Weights of a small encoder-decoder audio transcriber: encoder norm layernorm, decoder width 192.
Rows from expert 29 of block 3 of the audio encoder, named by matrix and row number. Rows with one number belong to one neuron. Each number is 128 + 32 x the weight over its row's rms, rounded and kept within 0 to 255. All counts start at 0. Numbers have three digits each. After the name is the row's rms in percent of the matrix's.
# up: expert up (encoder.blocks.3.mlp.up, 32x128x256), inputs 0-127
# down: expert down (encoder.blocks.3.mlp.down, 32x256x128, transposed), outputs 0-127
up.48 092:143149118099157161171121160171149118149173130136137113124090148217155146137162156125135125078102157171111125157153084058082112167119130161133142079110083129172159124151104092091170115129174108087153140135161061112119065163140145124088147155110039085098075089113126134073074128142120154163090089142085107052119150145171154058130125129112137121108127164070118128077095130150157088145170
down.48 092:137120064154204190145144121180145150183110187099201140110159052137123081068107110115112132124164104127160123122139129065158162111135119172051128160082130178049137129173115165152087134143139133159147152149156121166132162120127110177140134100122181141096178057119127110125167114150115106134133126152097113095114134096108109134104115173113138153143083149127152123074105117194139090141136
up.49 106:108118099068074101119116129128128112084158096147177130082102112148114078153082117173147086095100112114144073135106084136107132140144168166162151115172131152123125122117119155120121157097141100193169110116039225179125188069097159125123076103109137128139078120145128140072131116048115109137119075078186118159122079139148177151156062226067126124153111103172111100168089140127109121143141
down.49 112:135067126113125149169155114095135129096115108117105180188138063096099142158201171120145106166113135127068139162121154096058137144126167165158097148133103133186148125136110104144106145123113180179143148110082110105163120189124130170137096239097085142070134129125107126133145092065126107097120088121149146110139153126139125108171103145134083129146112135089102128141191072175161138149174
up.50 100:149085175085125140125156096129117167079200030122081135073180120121166135098070177107121094167086179105173148123195110123108125166152102114159138158112110113124130104147111116199149129164130108109139096131142131117140043113120055079100121097112180150103139075133131136108130109138103159127091152101067147125199112092129124082123157147167118126112150087061087074098147127153067063132129
down.50 101:140140180116124136084094158134071103144155087110145177159144120174160100128133136076123129122096134148106133060136088112149132129177157155146126148069149154172144225088168091148176107082145121057131106120134120174112146107139133129163092118078096090130105118108157140073138098141117109126201166068082116155141103115168068129134184125135118132101130150105141149127125178135134139108161
up.51 099:088100146088148189112153177129131133165151132119129087144167092121100088128098147108106124100098129192102110122095146153139114109179202098079120155078101128077164199114161108111180081151130139085196150180087116115089136074175129060142086130147126088134130105119126078133100137050133099132170157139117114123153111145147143191151105133061151081095124158102095132124150031160097199137133
down.51 095:205158093153127134092179174159070077138096101054184114125080106168165093105139111107104098150151088118116141150104107149167112128176128096137157151102123074103169119038141102119137148167188088102141207067143081097104107164132109079164115111139067118202115130065134099091107109131175107139133092131101100115152138134144175151132100221075062076119119151127156158135080164084138135137123
up.52 102:134114144109119094173162142132161137137161131132116144109163065124097127123093152104108109140154115094126132099154105097094110135174124183129118176104134142199118148116143130145173115172133145123163157058073140085156114064127105083133104095122144095119121112191176113184075121068115105158138147142134087148056116077152128099107093198121149136164156113144107125148143079172096072161121
down.52 100:139128133111189153157129155117095142218111126068127108162112070143148120161101127114163147142139121095146089104122101175137159139116129157141102062116150125209168138171223124108120154119112133187116058085137090110160097141077079145096190179136089107097133104095165103095120161073127120174147132115086157077120107123173158054088128095122157076137083124100140144085115107130142116134157
up.53 094:183121106117128171096103124117128110159143147065123128114110057153075107125101078127121109129111132156136117088105083153146081184148103174145102126149105115068137115111194120114114081154116082119165119138105129148110144156110091185146096106085131123149146128153069088143128130077096120092112093116117094196187135099160150179142141159122119146133123124087149059116116060135089150139143
down.53 090:079099104114144145123164143111130127118160127125120160161080128135093122133162094123144195206148068074087147173099159118100172164075127089123162168088108111082080150109105142136053112098140164158155199062110109135077093111137077111097122192179129139164148139135124101161120122137139089128075083164122146097160147138157181137125090170152106112140133156178139162121191122090101127148151
up.54 092:172112110111141129139150191145165068091093139129084153104171125116141197133151180151119143115049181164173082130092080081132163149136162133149112173090090123124154073121087094155205135143140058084106144054111132076119079150147141180112129134116103134133147120133198160154037136148133123143151059137166056107115114119156165144120141128133095126113116155104114113103108126115164102140128
down.54 093:124133042143137140112090189124111099144165167112181077108175111186138165057133113149142121108105096099177152118090128100147147135117152132094104132074121154073116149132101151137159147150183130140093158064128096162128114120138119191088128120133200136066207139082144170179124101115154117120158126104130155107090094092104108110105205107119196120153125161101118138072152119174150153105098
up.55 108:095163118113152074120115138124124120090116080133150227151157122103159156136144180099095089110105060033156161150154163072120057137107071140123167110115120122089082142093160164130107176086092103113113100143107118162149135150133079169151101125108143076139127115105121117104112136094163128094161123155150110131094158139128158088140115079155111140165073098155172080144106149133141103139152
down.55 109:082044086128085100128149101181155136125108144155114152120130108123149105178138109109147118100143103082071147165089140115140111141072110108086118131119135152151153084118098086129116174102210150114077074117137072055118124092119196086142092117076171121161104145167110169153195121137140066118107073132098123106118136128130134129076104123125147137174107151155110135089092188115158122095110
up.56 083:137156170054088134146095129086140149164119140097106083122132121115153139177144108121144080136100121138165093147091112115095102194115177116147187128149138144138146143069121080160125060105131141105129095120139113132062120183116163131119114184097119078141076105156096123113135101117100056082060176116101080133134134130192193091135112115152102110158162081100136136107072108120063112148147
down.56 080:181113169101205166110139130153128157087079150133122185132115117151099134143100111122143160120156136118117136151075129106116181143103127160075100153113119138053132142183159162120120134109152114067061158068116078176094132108118135120155156146154071131126124108082112100149136088126192187148051162196203139087190107115095098127134133139151142125105056083118100158152140155109167126133143
up.57 104:150082126104079089095175140161136110096160121112180111179131125186161093137166122130152201125139158121098206131084084111104122147171220137120135108152124157095192134136096096153147146115166074133110118083115130138135166092094114110170122077089105140158093086105134144100112141133147097136125106095109114062132079153166144097099014158147153098130073139167100122104099058178109111158154
down.57 106:181117095135156059165148180183087110089153133151175102175165133094117110105045141104131183152072148179146174159148126096112140110240116114139187139084118121115120132084135157160121184147141160122165151100119125118136139194102133156135178067132150125143134108133110138145116142122133110129114192139113140079111123122178066122136174102143126139167082122143137183123164065165132178111119
up.58 101:089153156126118097154101175098144109129079093122068075125082149090123153123102122091179190122161123169108146134129139099135110124130163156139112093152121104118160100115182074151117128101079135165107120091080108160126074084179157107120109067118107129107136074125068121166122139111143076122108219116083125118124130101163152052116145172133084111133144136095119131078084087146105123125121
down.58 090:087179125166149159120149099118137107146106095107134150165100113191175140103154102096145094114116164113119096082111128103117122152112165166111111108095136120132163120197162122134112093123123135149081108105157138102155135124103112109103112120100147147097133147018163132160139119147072134152081144175111105071156120101132114061084141108194136133143104172145103182086088145075131089113147
up.59 105:150129110110092075082190162109124178063144086079133160121115140106174129131122134136117112113141128066097096163120100141102136171159154116183144143141147113037099177117107132116112142123161163157189135135148113108084146117143106112122144173145081134132146126124083122083166098188128128144141148098089114138217093174132153133148163142182120088103161144110098117131089160105165120130096
down.59 115:097131166158111193127112156082102179112152156129077073174107138095068171154150096179139153123114174166137093104136140180146102069144090122168070124127167111124170096065103131155149113180144052071131135137141172144105159131091202160098071060150122159097115098107099160110119158104157135074158102122131156164167144157146136128114140141146086128092138158126116083118118121129110114114176
up.60 105:129113106134089153082147112142151090138155097068054102142138037173091100151125148150121150150146128087154153107121101140130078140162168166104150114160141118108104070099139054138081111153154092181171148072119132139152145089141076109117164158108111172178114162130108071141099153083067122116143120082081089183153134118123132135134109197108068149114088119083142100113114110137164133139120
down.60 097:081085059151140159138143160135097115130190132157133159167112130103133110107112148168143165224151126145106107203132165120140161185132113092106142149137090128069123166070137137147098088139108157121156176128119123161056144105118133071145116121223153135116081175170146116123125125161131099118059100160116144089143102143178159183160107108133106133096115126182134141147208111104122146130150
up.61 103:135114062111142117083120153058176154099120118093120162077137113147109098154136118178094143126120128103116168163167201105084158055104155138173153115123131049106090127176075118187106155150143133137151185117154094112125141078119165118114119217158170145132164161120130125166171139077094174107128128127143160076139105079179118120123118138147156129075113107098135137113138143147072171136139
down.61 106:158133150131095147100096135138124113109162112139151165162137112169100103086186103128125205081124131160114114171119084107162185089136127142168121096130170163123063168157105101159146167079100165112074164109101116163052169082193153117102129144079168126088118142111087173119205070138055210156176114129165150099143085101170135152142140150167120174108130126121132102113111235101067184138146
up.62 102:208137077099127150098162209079138060167068129090098091159082141071138157133179158116124121132157154138100109130099094134113140139147190212138103006081117090131141161110140132104112119126118106154135135129135095081108116115167140148118102106112095131122167138114123135217140133114128145088200153135119099123102165121162179100138145105117169138171132104153165103120124109128172144156109
down.62 111:137130106149150206118134093096137112155201110154177111140110094113110063131100118123125170092117159115080134056176126138148141083029127165092092142133134197190106098151089116124202071118075111129112084184099207135062116112137110149120087153102148110139128098103196116079112135136091110154159144132153155112071063142177146174171097106101167185099098062101153099167175146101107166140138
up.63 105:160092140110109092124138131093113094075152113085083141144161147184096150116104148115097181152128144130152118152163092131174138135149124117067117161096062111092079075108123140186162112141141116128119078134073140111087090095133078083085023136103135144141149101139119157134090130091137159109117097155122175136162170135145106145130131133168151189078179140180090145195104158069147156135128
down.63 107:187178159137095121074103194152100141062091115146119101160166073111129197164122159149117143152124150130145108097139114170086105077157159106121102098073109160180155145126117143148183107116163131102158101074119097124145089119156156137116119091122134128104143155157134157163087092185140151115164115105073151219054176119155136124123147194171160136130157114128093146133122115143141109123157
up.64 101:144107095154109120109136132144139108078157127165155073125141193123142162143141114197172122127146196196087142108155098103094124099114124146186147103088129158106064114093153110103158102066113081111087104127211118139090207134065161140171149099108143144168198146104132141099119153117131181130142137107150122174142126123139071129156173120197161167105095167112128109121158101060209175141154
down.64 102:129094157145077133162149082117162167122168100153096131082169161140172162089122157161143109133144142100135215172109178133117179145120124094195110102128123135185129141170133139144127132128117128168087108161084150159073107068114133192058092171088173104110162126161151157139109143146152092087158049115113115086080124129098138124095036049161138130119091134113126127116128105102210119147109
up.65 117:148167115167110074109124121135126129086202076128123100190144136208118151124091147200124058122109115137072097161215137141178139140142090109152128091140152167095138130071212153142206122132141164097107101153216144111107166166137111110142133081086150153141151121162116120059116137085115117081144159136166110143139115133138112166191126127189137162112138127144092139206090099118198172124133
down.65 123:158140077156101143138025087101153099139147138104094148109147108133093142110116136151100148076055140126134127107115079157092100181130145065125134156148095179117149120081137091097162069144081136110159122113164130149093150153052161082084117134089097160182129144077117080177119119169128147136057102111127151117120087097126168165151152154095125109100141132185104125123120092077133107123117
up.66 104:112103100142126151101129153149140101084185133107162136181203099117098115120147061161118085140031084138142154105163158071119145121116135192149122070132128172154091086132172178237145104082150060137132087089149191143153083152135052108108111118111193129149128139129170153160153155154115118049138105081129123201136114115126186121109143177104122095151094120083108122137107108140161085148140
down.66 109:171134148145081090116096109112145115101085101154127115173149138161146135133152175080075164175073101062077173201085121095136104109181128093151138100161112122105117130125173113145146196110230152118144153090133105154146125142168083163146121133078093124116080148141181169103125125164130143121157092182107132120168100095148119125098149134187119130154169196098105088162137132155131145145155
up.67 098:148105084140111112169117081135173124121147182149148117180120114115153088132153071180071145086152217115063150176135173079127135162115131124172127118112125104149133132127100184140153092136123085100121094094197119109104153088129150137098078138131111104147076143132097106158163126113130078110102112109204114118149060049162132139118066163077149175127133074152125104147145073141082079151139
down.67 099:157130101140150131134153169172103062093138125110117145109052093161101178114167193083085116140078159140065159153099141106105124074189122096120152144142134161166070107143109133139119149068137148076097102121127144122192112111204098132165138122096117232110168158082125114101123130110122134178148168169203123123116142129120104116134131146111109091157153089088137146091084192114125148145096
up.68 107:096120162168130173150124143142128096171124156056116109213135077119154059130129130083127078101121076103127090143113169056118078142124111125130131171071096117173182161148125062160144098098195129140159151127122111073106109133167122111151122102139113079079174124114199086134098128109127148133142142139141106127135127156097177139175126173095167076117103146080159125101086155156145177135126
down.68 105:123185089186096093090165133135108116133109113095169110106129117150180122099149142105087100113169126080056185130083095075149111122142124117092126179088108101149122158105170132117153127146136126153162158073124199090093125148158140093195112106166118119090100123131190094119056107145177140111170072118078126145121152112128155173090099117163146089120185139136153147132145121079122115120116
up.69 090:139055092114111053097127150127123142032163179111137166122109122166085104113116186149141120153111114102104193179177107124094184152165114169081151123110097148080101108083081134112138213112107146142108070168101125128144187087138122105095052134087146115133105102178085110091084139081133157134074106139155155149124128153144117156164110088139110144108121115111069148212139131126147108144192
down.69 086:123136130178115147141094171131119147130188145114103146173187027154125164128178185147103069140096143116145116090096049170100136162169148090080107128043082127147200103087160132108171091156162146078144139118116163083126145130096184158137129176099128139153130120179136100136101082093143099108147150093139133224084148111125166109113152176151122145138127148120086098095114129134171144091128
up.70 107:112077131090111134124102158078125137112098127142166153095116219094174102160203199115092098122126166125138130090096139160107199045196154127131156147084129080136088164089118119175218178085100082154124083187114141131161106116119112173138132131088067103116132098151115166129093153147104121119165114086130177093156133160146163101143105125152158188161066119152121057114117144102075127137129
down.70 118:136074145092115139165187135169152128137148123155122167125162043161074150124186096134141153076093159198124145126066106138113112122098098142133143116142101074144127061159095112139094142070164129077130102081125074059104115104130128112095175112086117126174131114123156130075155112144118124195111172120185162143092105141164160054088124153136111117136119073126069146099104149166140141118116
up.71 101:132140105114099124123114111180136156163077118060163165154103107116094081133121139125069119065182101064117144103135159126144122102137133136158152189133115155153139092154122161188131059161086131109083151114071137108152097152157145139122106165099178121091118152083067179255150096115107136148136129118161103097090146129168170106172136180145167146155118066160130159094170142160119127123109
down.71 105:101191097136125134142124167147158154184151091145093160146138062097080123130129150139164133143173143183089140095059101133118129116118113144122106179094191192129159124168118113157166059099112133109157109124141119136122072171107037076104162178126077176115140166059136101149117093075080204129189166113180122161156063075161120172145141110126118152138107125113082125126137156161117117144137
up.72 096:079161147110100133145137106110130111107133184113087102120063121170180099150127101152135128081101114031102156140141148069113074117093112113177145139177096126164168144138084104138147072095168093087128113114148119149097105086125157086096180125117102164116070126131078095099160120148125138099074105129084115049138120143171154089132061122146067120149133066026106171105145114166084089133138
down.72 094:130196157103103132142134150120103159112126178121154115136127218164165120136079107190113180161125115157107128132096145103129110107164159145105100136119188140080113154183105117124071091121173118150138203142139111139112173172145157140162174116139084165082065106069103126102090094174109177128102162148147126048209170150107068124085131139114119123118075147141145099124146072100145163095152
up.73 092:060139130131120204128113061087138170139151105108140137108092083156098111154065154143125037090056086122064182101088090142140109205159158121166130112163100075110145142136146107116090074078110118065175136123169096151123181146082127112088152141134078162099116105135091085150102111112129100132086141115050119133108095115125118113126136114119118153136141131054104137105094096145094028141142
down.73 092:124173121131106114144093119156131171103169124122167156122151180142130067133118092174151160093092120124125101147118161125144136112158133107085140169107199169108072180128162121088033153091124158144157196111145083170051165154119154095112095223145071079129109139096101072136149101107145127109110125133150100071159059134119157149109077144071093147128099123147131138059127109086124171151102
up.74 101:123111096125118103164142150173156106143114169123113117151111171117094112119143093209136145121189143090099166170119154051114066125121198177208123118146120133091083151177138147112096077136085114180124092117164172092077162076112130127128112161095076135144143110115134111146175125175063147176131120124181150111182079088133122099156082097101196174085106115086107099099136104149117149138128
down.74 105:133187113130115102142127163117129127127142113145144126135152117130139083129126099122154179138113092160111158131131112167137136079220099102150165096143152112112137083134119130067103127115095132098130152114085141100121183177153126085131163056112173122133136149156148160075126117114158154163167106103115106114055159078168137210045131066118133210157107109121122108074155167132088175144128
up.75 100:111148181147098094147087134122159084186101135090019097135072119073157086122090079088148149081140116163138111116147121099077041165110106136162135097173143126156189108128158133115192107130093080108121156120117093124114154108161130085087120120124068103128184107097041169162130142137158098124070132116171071117142095107130110092179109153125095142130134112039122159046145071174089141130132
down.75 093:125149113124140069097120145166112177125123128122126111153085101160080146110092121106129124121160101123064086110113122145117121140136187152121099147078132162179104109183102130111153126107126108176123124118171160153144144135085151101097113135104214195101160128090107098163132054132093090146140102200101154092103157131112140150078108108173155155131122147138116185096047126067188117105153
up.76 104:115145134154067098138143136155140068143169092082122137152127140128157155096095122135127167130169097122163136121174066092160099168089101153188125107098132138056127108121238134159148218130154115143174136042160152092133137081140120071134089151118148131120170099165127133108118124109141145115156166095151111128118133131130142095102141134135128123122115191132153159112101122128139102143105
down.76 104:109120125134126194093160112092161174148109133153149103182127119177156135163144090093143183150103110140157070055109102148109099124113139184142085105104079167162142152098107124115166112204126105130125129107179170075111135114123132110060169110100136170177142109107095118135113115139087057115143080135155154145164097125129125150098120118110090172110178169150072145125111154050052064132155
up.77 111:135082138082119136118094099126176083116117136161124159108070163134129092171128129144128158141135109199122198112131114156077114084126126171110192058105128124154095135116109157108156087127104135119066076169134114176141167126138124118148154130117102095124129168121109222194156178139107128151122106071188075089138142136101125130193106030115086175161113147135136115177149081102136105147148
down.77 108:107099147075109065137041170135139150078122139166139152141134116101146090127100132112084079083080097116118224209120151113090171164132136156132166138102105129146147121141056146122180134180148144105197084142148133075171106152068144137055188156068137130184173142145095136097134143103184078063137136111108143096109158135124123177159120076131086141143095095124125164091151103107169148086121
up.78 098:137107150136110036127155173091154155150110036142098111136133133213126119158118096111074164148173120097172137097141124130117139124161106181150178097145104104151146085110179099137167160106113132171114073138138134114145089104155152137129177185134094129163150123108123117133132166113111130054162151040119106035187062173117114100189086129097163164126139187158089090168155112095095125145119
down.78 098:133055120157182116090102126151139151114101140124097075111140138137167116111149120163178119166163057152106090195114114138081150125140094143173122136073140152109114117105181141121172147127140177091164120106155112116128135127134156086143179080168166185115122135205179094150061120156103091116161136111160138142080124102117087129123141089061145084135113114149176104142179130145156178143121
up.79 106:150151129120118116114137070115128131134191090111176182125164165167059081132086100119136130098160136102066212120143063143152161169115166140101115075149158127048076151110150164134079134089125164100153152179218134155150075154107078136105094130129088121119124088173101110125110100129165115157133135109129147132136062135136144104169145123182084083143102111077134124070065128143131103140125
down.79 115:113161101155104100144146133092114123110138136167112142205096190098091153080128143196113118142089122101112134213114107178115115147110092120132120046149138122134127115103123077066136098122188132140127158139134117186057154113075147135116046176116054149134133155100068085140147182088141106088088124120109121149166096149131169166121100129124096135143148117133134093110091147072062142156149
up.80 096:084160143086080154153132092085144147127173135177111062057105157145111161141096112100122085104121144045120183104147097123120099097121126163192154097125170049156075175127153131115199090085155125135126115078154121160127151119114111107077116107081162130121166121131049116123091150162153111094118115090106087120154189092143103111126083090174139091167123108073117132136144118099062117149149
down.80 089:133104196088125109126121169139167189133143116114080100185117172112129100178121095154139148127066064132162146129195132140148128114135092151116095130052144121136098169177093132057088117117150117175150144154185089137157131141147125081099175084162089190114133104106122134113114107164108137151131180158152112095151114159090091081094133100070078125124153118133063138132084100062114144107103
up.81 085:179113077065065141116104106118163177121138123118093122143049116099238133133115154144107101126155176126123120128124102105008103147175150134192155124149130142154161102115092097142137077108158094098099080075142070131116074107087091152155128138120097137168106146201074129141135139115063106093085124108050112128146078129169130117168124113195107152096128138090153097131106129121089114150149
down.81 076:099103167120172188141082081098204114119141161156105074133107134124125070130174154141179181190067145133092135134137204130147117120135137114146123116133124192165073185133150108182103090146098123093164127212114167111053113111188067140045110124169175158063185105094189118102080088148115108119093140112155126137114105173135127187137094127068126136081163099123105098121138213088143120122128
up.82 099:161104123152139101132191185114102236128142168185100091150173065152130092135098116095063127160175135126109166120070103091146115088115144110119142136083147121132103179109119137118158152065107122143139148138105086034163081097105115100131142094151108078165130139117196082082117162064089170068166125102082138091118120082081111110166122107087175123086126120111092102177157127146108150129152
down.82 102:155108136161151108110140162124118114070122115159103085114172176174155120069121122227148159120127120122118127140128110152143139111147131099151088126069101072119177126087225127107121156091111148108100146146155138151155175174175129122172111059146117130180132118173183140106076102137123109181148174086088121135106104159166131090079155137078128097134124124131143111153126153115137162127158
up.83 096:088082096090123109147080223133163091098163129119135080076136103195110171138129149132110200171112145142094128119108168128117095063095068129140150080131134130168100136134105147121213170098119053179072131145085172129152134094110187101135131145115097095148102139136107127161121168130177169111143145131167132150087140129106106136165183113145140200125101108092073127188097146134132084128154
down.83 098:111167129148135139104139088157113108096078064173091121136144051149120214111146190168134101129126137081058180166109125139082160168135133118098112097085126163140098146148102112146119127093143138163112140137084167121129127076124173229118105140093136114117177166157111134142101121091158083164116123107147145160065139115202137166093167159146184157124129142111084111106151109132164168105109
up.84 099:156099158101079141113105145043156128128181145148151123102140219152088149130153107126093152098094127126159122121189136125142158139148188154077141168121191022096117208094113116170087139118133087156126135145089152148117134098145191145118078108131128132127114110137173065141105146087108126113087128084173143164145085143148155082082124085074135116106131122104146047132079100092027105151123
down.84 098:228130169076096126122176120142132167087163143093168166158114112109113116171127079083131158085094157137097076096173093179141109149081131149193121089091117119205122121141120129167127169082081120113089119097103065073174068075156098094126119146147080095172138110192161116128116150111099134127093181120090134141120160176092160068127091164079111129157130050157143139157172063165089130159148
up.85 094:100139105091103126137174155107144032145130168084077161121094178165106108138135164185112136120107146012108145088127095146076106142138144184133130124130077141135120048073100033082150200093118163119159101054107152143114148110127085151143114175130124147135058127167058089145130123116110058120147108121111132129113148114136118078148056157145098148122125168073124114153126136120115147141118
down.85 091:135096125154154157158103193177082119120165132122167155143145159109110156141153105183161191173090128151109143189148165084118130176151096124152165158089130133067097164129135154113092173146128180078111150088129062111124102120157135117165184092204115114122084152165070139095112140150136162143095140203125142088131137133146092137133121129175136125094109133174129068145203081116134192156103
up.86 110:128090160074076081160097121126140098113177161131148113130137172149131120154133131125134122137073125087154176165163160140155114130169146137132131121167181115170122142129151124144120091091208027202148140145083139136095129114125151123127034066092075125126109063113105117140151116075160117076143088117109131113146108133155170107140080185130100130070112143189113128127044122088094128143142
down.86 121:190159103138145047099136123128113112143137111130144108165111084081134150154073112121094087189146103138101133150112140103086095194118124120107113128017088150205146124111111119156150132114101153130145176175124150169093079123130149086182098128139137115139091149125119236121077151131148126092120123155111138155124142102095129140112099155127104164161118042174139151088112069168111039116134
up.87 108:118063146123114118081187186122153214138140137174170180082140140130179126173124127104119137142116136109171134169166150125129086181158172124145172138127172099064139157043159139154125155119160122088107077127149110151136099110112167132128117131178151047179104120147096089155132138077108080116104141137091107127178091100169151120167119092139089093147095106132070129119077118144050115146139
down.87 107:101103153121103117105085121131082156139156128114143176133161144133137111166115101196189171053152209123118055138106146108078089140110090154171085156102150145118105172159094100074114176126108130081096169107126137000155152144081195097146114143120115106157141128116098132109163127073157131138099080128136144147095167161093126106168134159128140141178121154152134121082128072080125157117154
up.88 093:077090054138135092115112071147134133111197118093168050160188186176161156155101091105124102100109132093105138145145151109134129112145134050162143085132111150161139141125133153102181116103154102116139138178115075196130113181096167200168111114090109126126109143149109126093151102128168138114076087125113121113187101121134135180138136163127085206094118103136103069148106156172111094114160
down.88 094:106120137176134129216095082125132158141126136126153133146170094091133170106124146182143079149109065153114185116117126154149092151079110089090165102088134148114181119106114152141125122126156089125116160147126184200056150089151222115128089135046141126068190171178097133113138102090160109085097145120165113195153124088156145142136142144111160106138130140103124101119134110129140136119113
up.89 097:139160119083103090123135078099133141154129127185143131072094170164080043134141140105138164079071089160122191188163133155097130174128132156086115161116149126155188208144091117166116115148092166110128091141065136084140109135141134123064131175151116129115122120115057144179143117106114097154169100110077120062145134185151145096122136091152068104141105125131114149148136139072106170126119
down.89 094:194201136151085092119116107046108095144160163104138169137134182192136150064104154133114124124117047090104165145097128135116130136104133126131137124092142082139139123133143142174180161108162148164167109122161107179095099155073134176106111148086129178104153130159119101159150147123099144075082208176124146125181164146118146071130145146170104101096141170130159131091149124158145190134145
up.90 108:111152141090149153116126160101134084143105193123151123205121137134166083147129120075092127134137079079126127161102139105108129091109111115067120148055097097160189106128172080109137127024136151168180193134136128084087132114153114065173167131118112084115156149114183074126126126113124159131161130134185140140119164157102170084181103129078135039129087129149123144099154152120105196117150
down.90 106:137165117157144075085183139121111128114079112135157101114081118161164127126158109117094080101230126086070173167051093057115142146158145121078144164104141092124180150080105128157119141115176119116167166101126173124153080130181132088207099093184093099168074115154195104116122105136126141102201073147069124140106164130149157177121138124122128091078123138150121104158107146160117135099120
up.91 105:187035140122130140064148106114123087109157104139110111095109184166142132149100207143128094100144211118122160133219138151135137181208143146157137092085114123125100156075066148081094101171195005133110108125125090133123126098137139105096117131102110146145169136117114135129150115105102101176081152100065184141201121126143090167136138154177093152101186149132102123139114092115160127136114
down.91 116:113181155120125084096093156122061142093082127121121138155098093106102130179164096109136073096103141141186142100163126154097057074129115092126072145094128164158151152057102098111108109151079103124126120108155141207100135123124171110116076117091129118087136136167126165146190109153209133087173142126081133173107137126097139166166108177116152122080142095104114110132132089116155108114182
up.92 101:161139098120127145087102084121138157102198095133141151165140175121104118123143118106115096093084118014101195142197092089102176157104092157126124124159170150137048163113124091159106086105210152103139118156201080124153166147108086114146082124122072127158125131158114110131113148067142144099092096146117148117161167160136105114191121066159122113106129107115135076154100113048135124141135
down.92 104:176118161112066089108197143102116143094111174153124140173147128101104113179067151116128133091117134095124174082098087147156115159161102090135108107116149119114187066111104117103169129151193096073185104123148175168115133134063135104116116112099156109155136154202176107082142133154151118113065123124135138176196138123117124090124120147108153110136124168122130132114135113124099109091148
up.93 093:149086104112084104144107129139179198093107143134119103149076217134100107151162146131116197151173190064121148144156137093063135130168194163185150136108120155113126182093072105154126169108082154121128102141135101108135141048113138172143141225137099124136082159152184156124122156146095114139112115116150091099139083077160105071101078101058151137122138087088132070135168071125076094139150
down.93 101:173067092138137130075163167195148174115103092134096137101153117138114089120126121141170128124082089165159154135184124130191174146165123119133188092121112151080132110142126107142086164096181143069138135123118109065164125148175079149151180076156194158193159123139124120100121126129099154188105188125132147156084137157162130100084139112089124108138119068145137149071166090148115230096082
up.94 098:124056096117095126133072132112131131091190110086162121091067090131104108140157106165156102156065079161136162178156178128097093174126148113140177087188137140150135117109186112137065087080149112131121179079113133139106179102154137117094094098107104094164138103188148129140154124072148115138094086117186054147158089123174092117106090108122076115113101146141092123177072048088116105154143
down.94 102:181097156182143146211100138079128144191114116123153100159137118123153090152134163157136080176135050108063124145118160107142142136187133104158167149117095085113124121126147112109149105096122131147131187160119074089120147135093184102145145222139106073143122139105065106131121161080174076127109124155154148104174152130101158084139091117163070080147133138108166066139124058085138119115116
up.95 096:127112136109106079123173116105133072130128167110141089106056158176131130142118126102093147129068172082110123189131087125138142132165118136091120112124102141083168128114132112139201094102113093069106132151166116092096082130139127176093124115110159158166087132086057087090097119119102056137150143138094141045127119134184157178133097190094104123144149136132116205054125136139162158151123
down.95 090:179164095144145108174103162147087089112151186085153192187128145114126137122068131066124134121139121119113174144123114131105099110196131096140131118056124143076189146131139082162095159132086138141101162104159116192124156138082108151177086153140146155093105124152054107138088137152145147132090128184101137106163162142132098109055155172150120135174123075190122233116120070143131131141177
up.96 084:071143142095106092089120098106149172148123159175063086103103178193169107147118123120146147126130173057106117119142172126142138139139112099150114117168148119144123149132143100159120124105095032096116064103134142097124112110087155123116160144154179150163091126183099133148146138124090086097117143134068129033115069083143197122091129126102105080104150071017162142105124102133045120163159
down.96 080:136190179106149170144124124077092088187134173125104132147148116165187095146087143107153219118124082166135072089107118124118106152171127178085093142104191144090100142133103093101079103113146149162176140157116107123141138153160099135081154157138130144125087092103189114112057147151113159157062148142159150089165102136066089120121133112092118177100133146129110153131163118092106110119149
up.97 104:158054172117130111089161187144124150129208122153122070135111145156183173136135183135094161133152119115143148119176184145120149121084078140145123174108142125158108117129163123141115115108142090126144141105114162095116107101161102119142106151059156086196105139164132095106123120090135125140103179146216140091162094140157109117202203125196093129098104156136160150157089157153165114156118
down.97 107:122146163131129097170162134124121135168046149164111120156149110131111096165114114105104130065133073094083151131078158162101149155137106131084139124113141155115163114119119137162155083145179102109163120203144096125129136125093133140057145127113145100161101082163134112129132109141139127076148147094142123133121144156179117158134090095196181148112169123085108113183133093128168098057132
up.98 108:116121096105108098123141185086137220085115085133110122101126114104156072130173114119045130105105105098122130203111169102104049112074113081138162137145125086108055117144092120110128178084116116164146096109142123129166059126064107123136149179106090086166139153134129155105139175100147143102137127112069109109133159084114081100122097110129125199128072091132110082094105175128105135132128
down.98 113:077087122085125159118135065149163132122141121154103151157198162123127147171146102229194154134130121160142119145121142071109141137089149136143083141030155123108166099102085104114093127110149206092132077118120075082121139104187160087114202057126150146116170152158088151139144085141089122153093082103120124145092186138110099126097089121123107166123070163097094098144131133080148114123142
up.99 104:142077104098061080140115078091150132184128104154128192095124119111123126135144123115139153137163189103103161154177167139167114187132138159145139083097180112100165121158145132137055101134149099197155127143177142114110130081180117081130086102122106123173103086129109119162146131083099102130135142079120088166193094151162152109183141187104143088063123184173075144093098144117156144149102
down.99 116:130166064168154140130096121092081119137132126149139129180104143180116119077070111130124126120117154139179124131140108142128167144087110140134108082105153125116167104092088117178101121141075080170116070131178182075107166161076159090135125089103121093122161118108038152148125134075150077088153089097103130159143039133130162133178110133154116145144158095140090155099092102147058106113131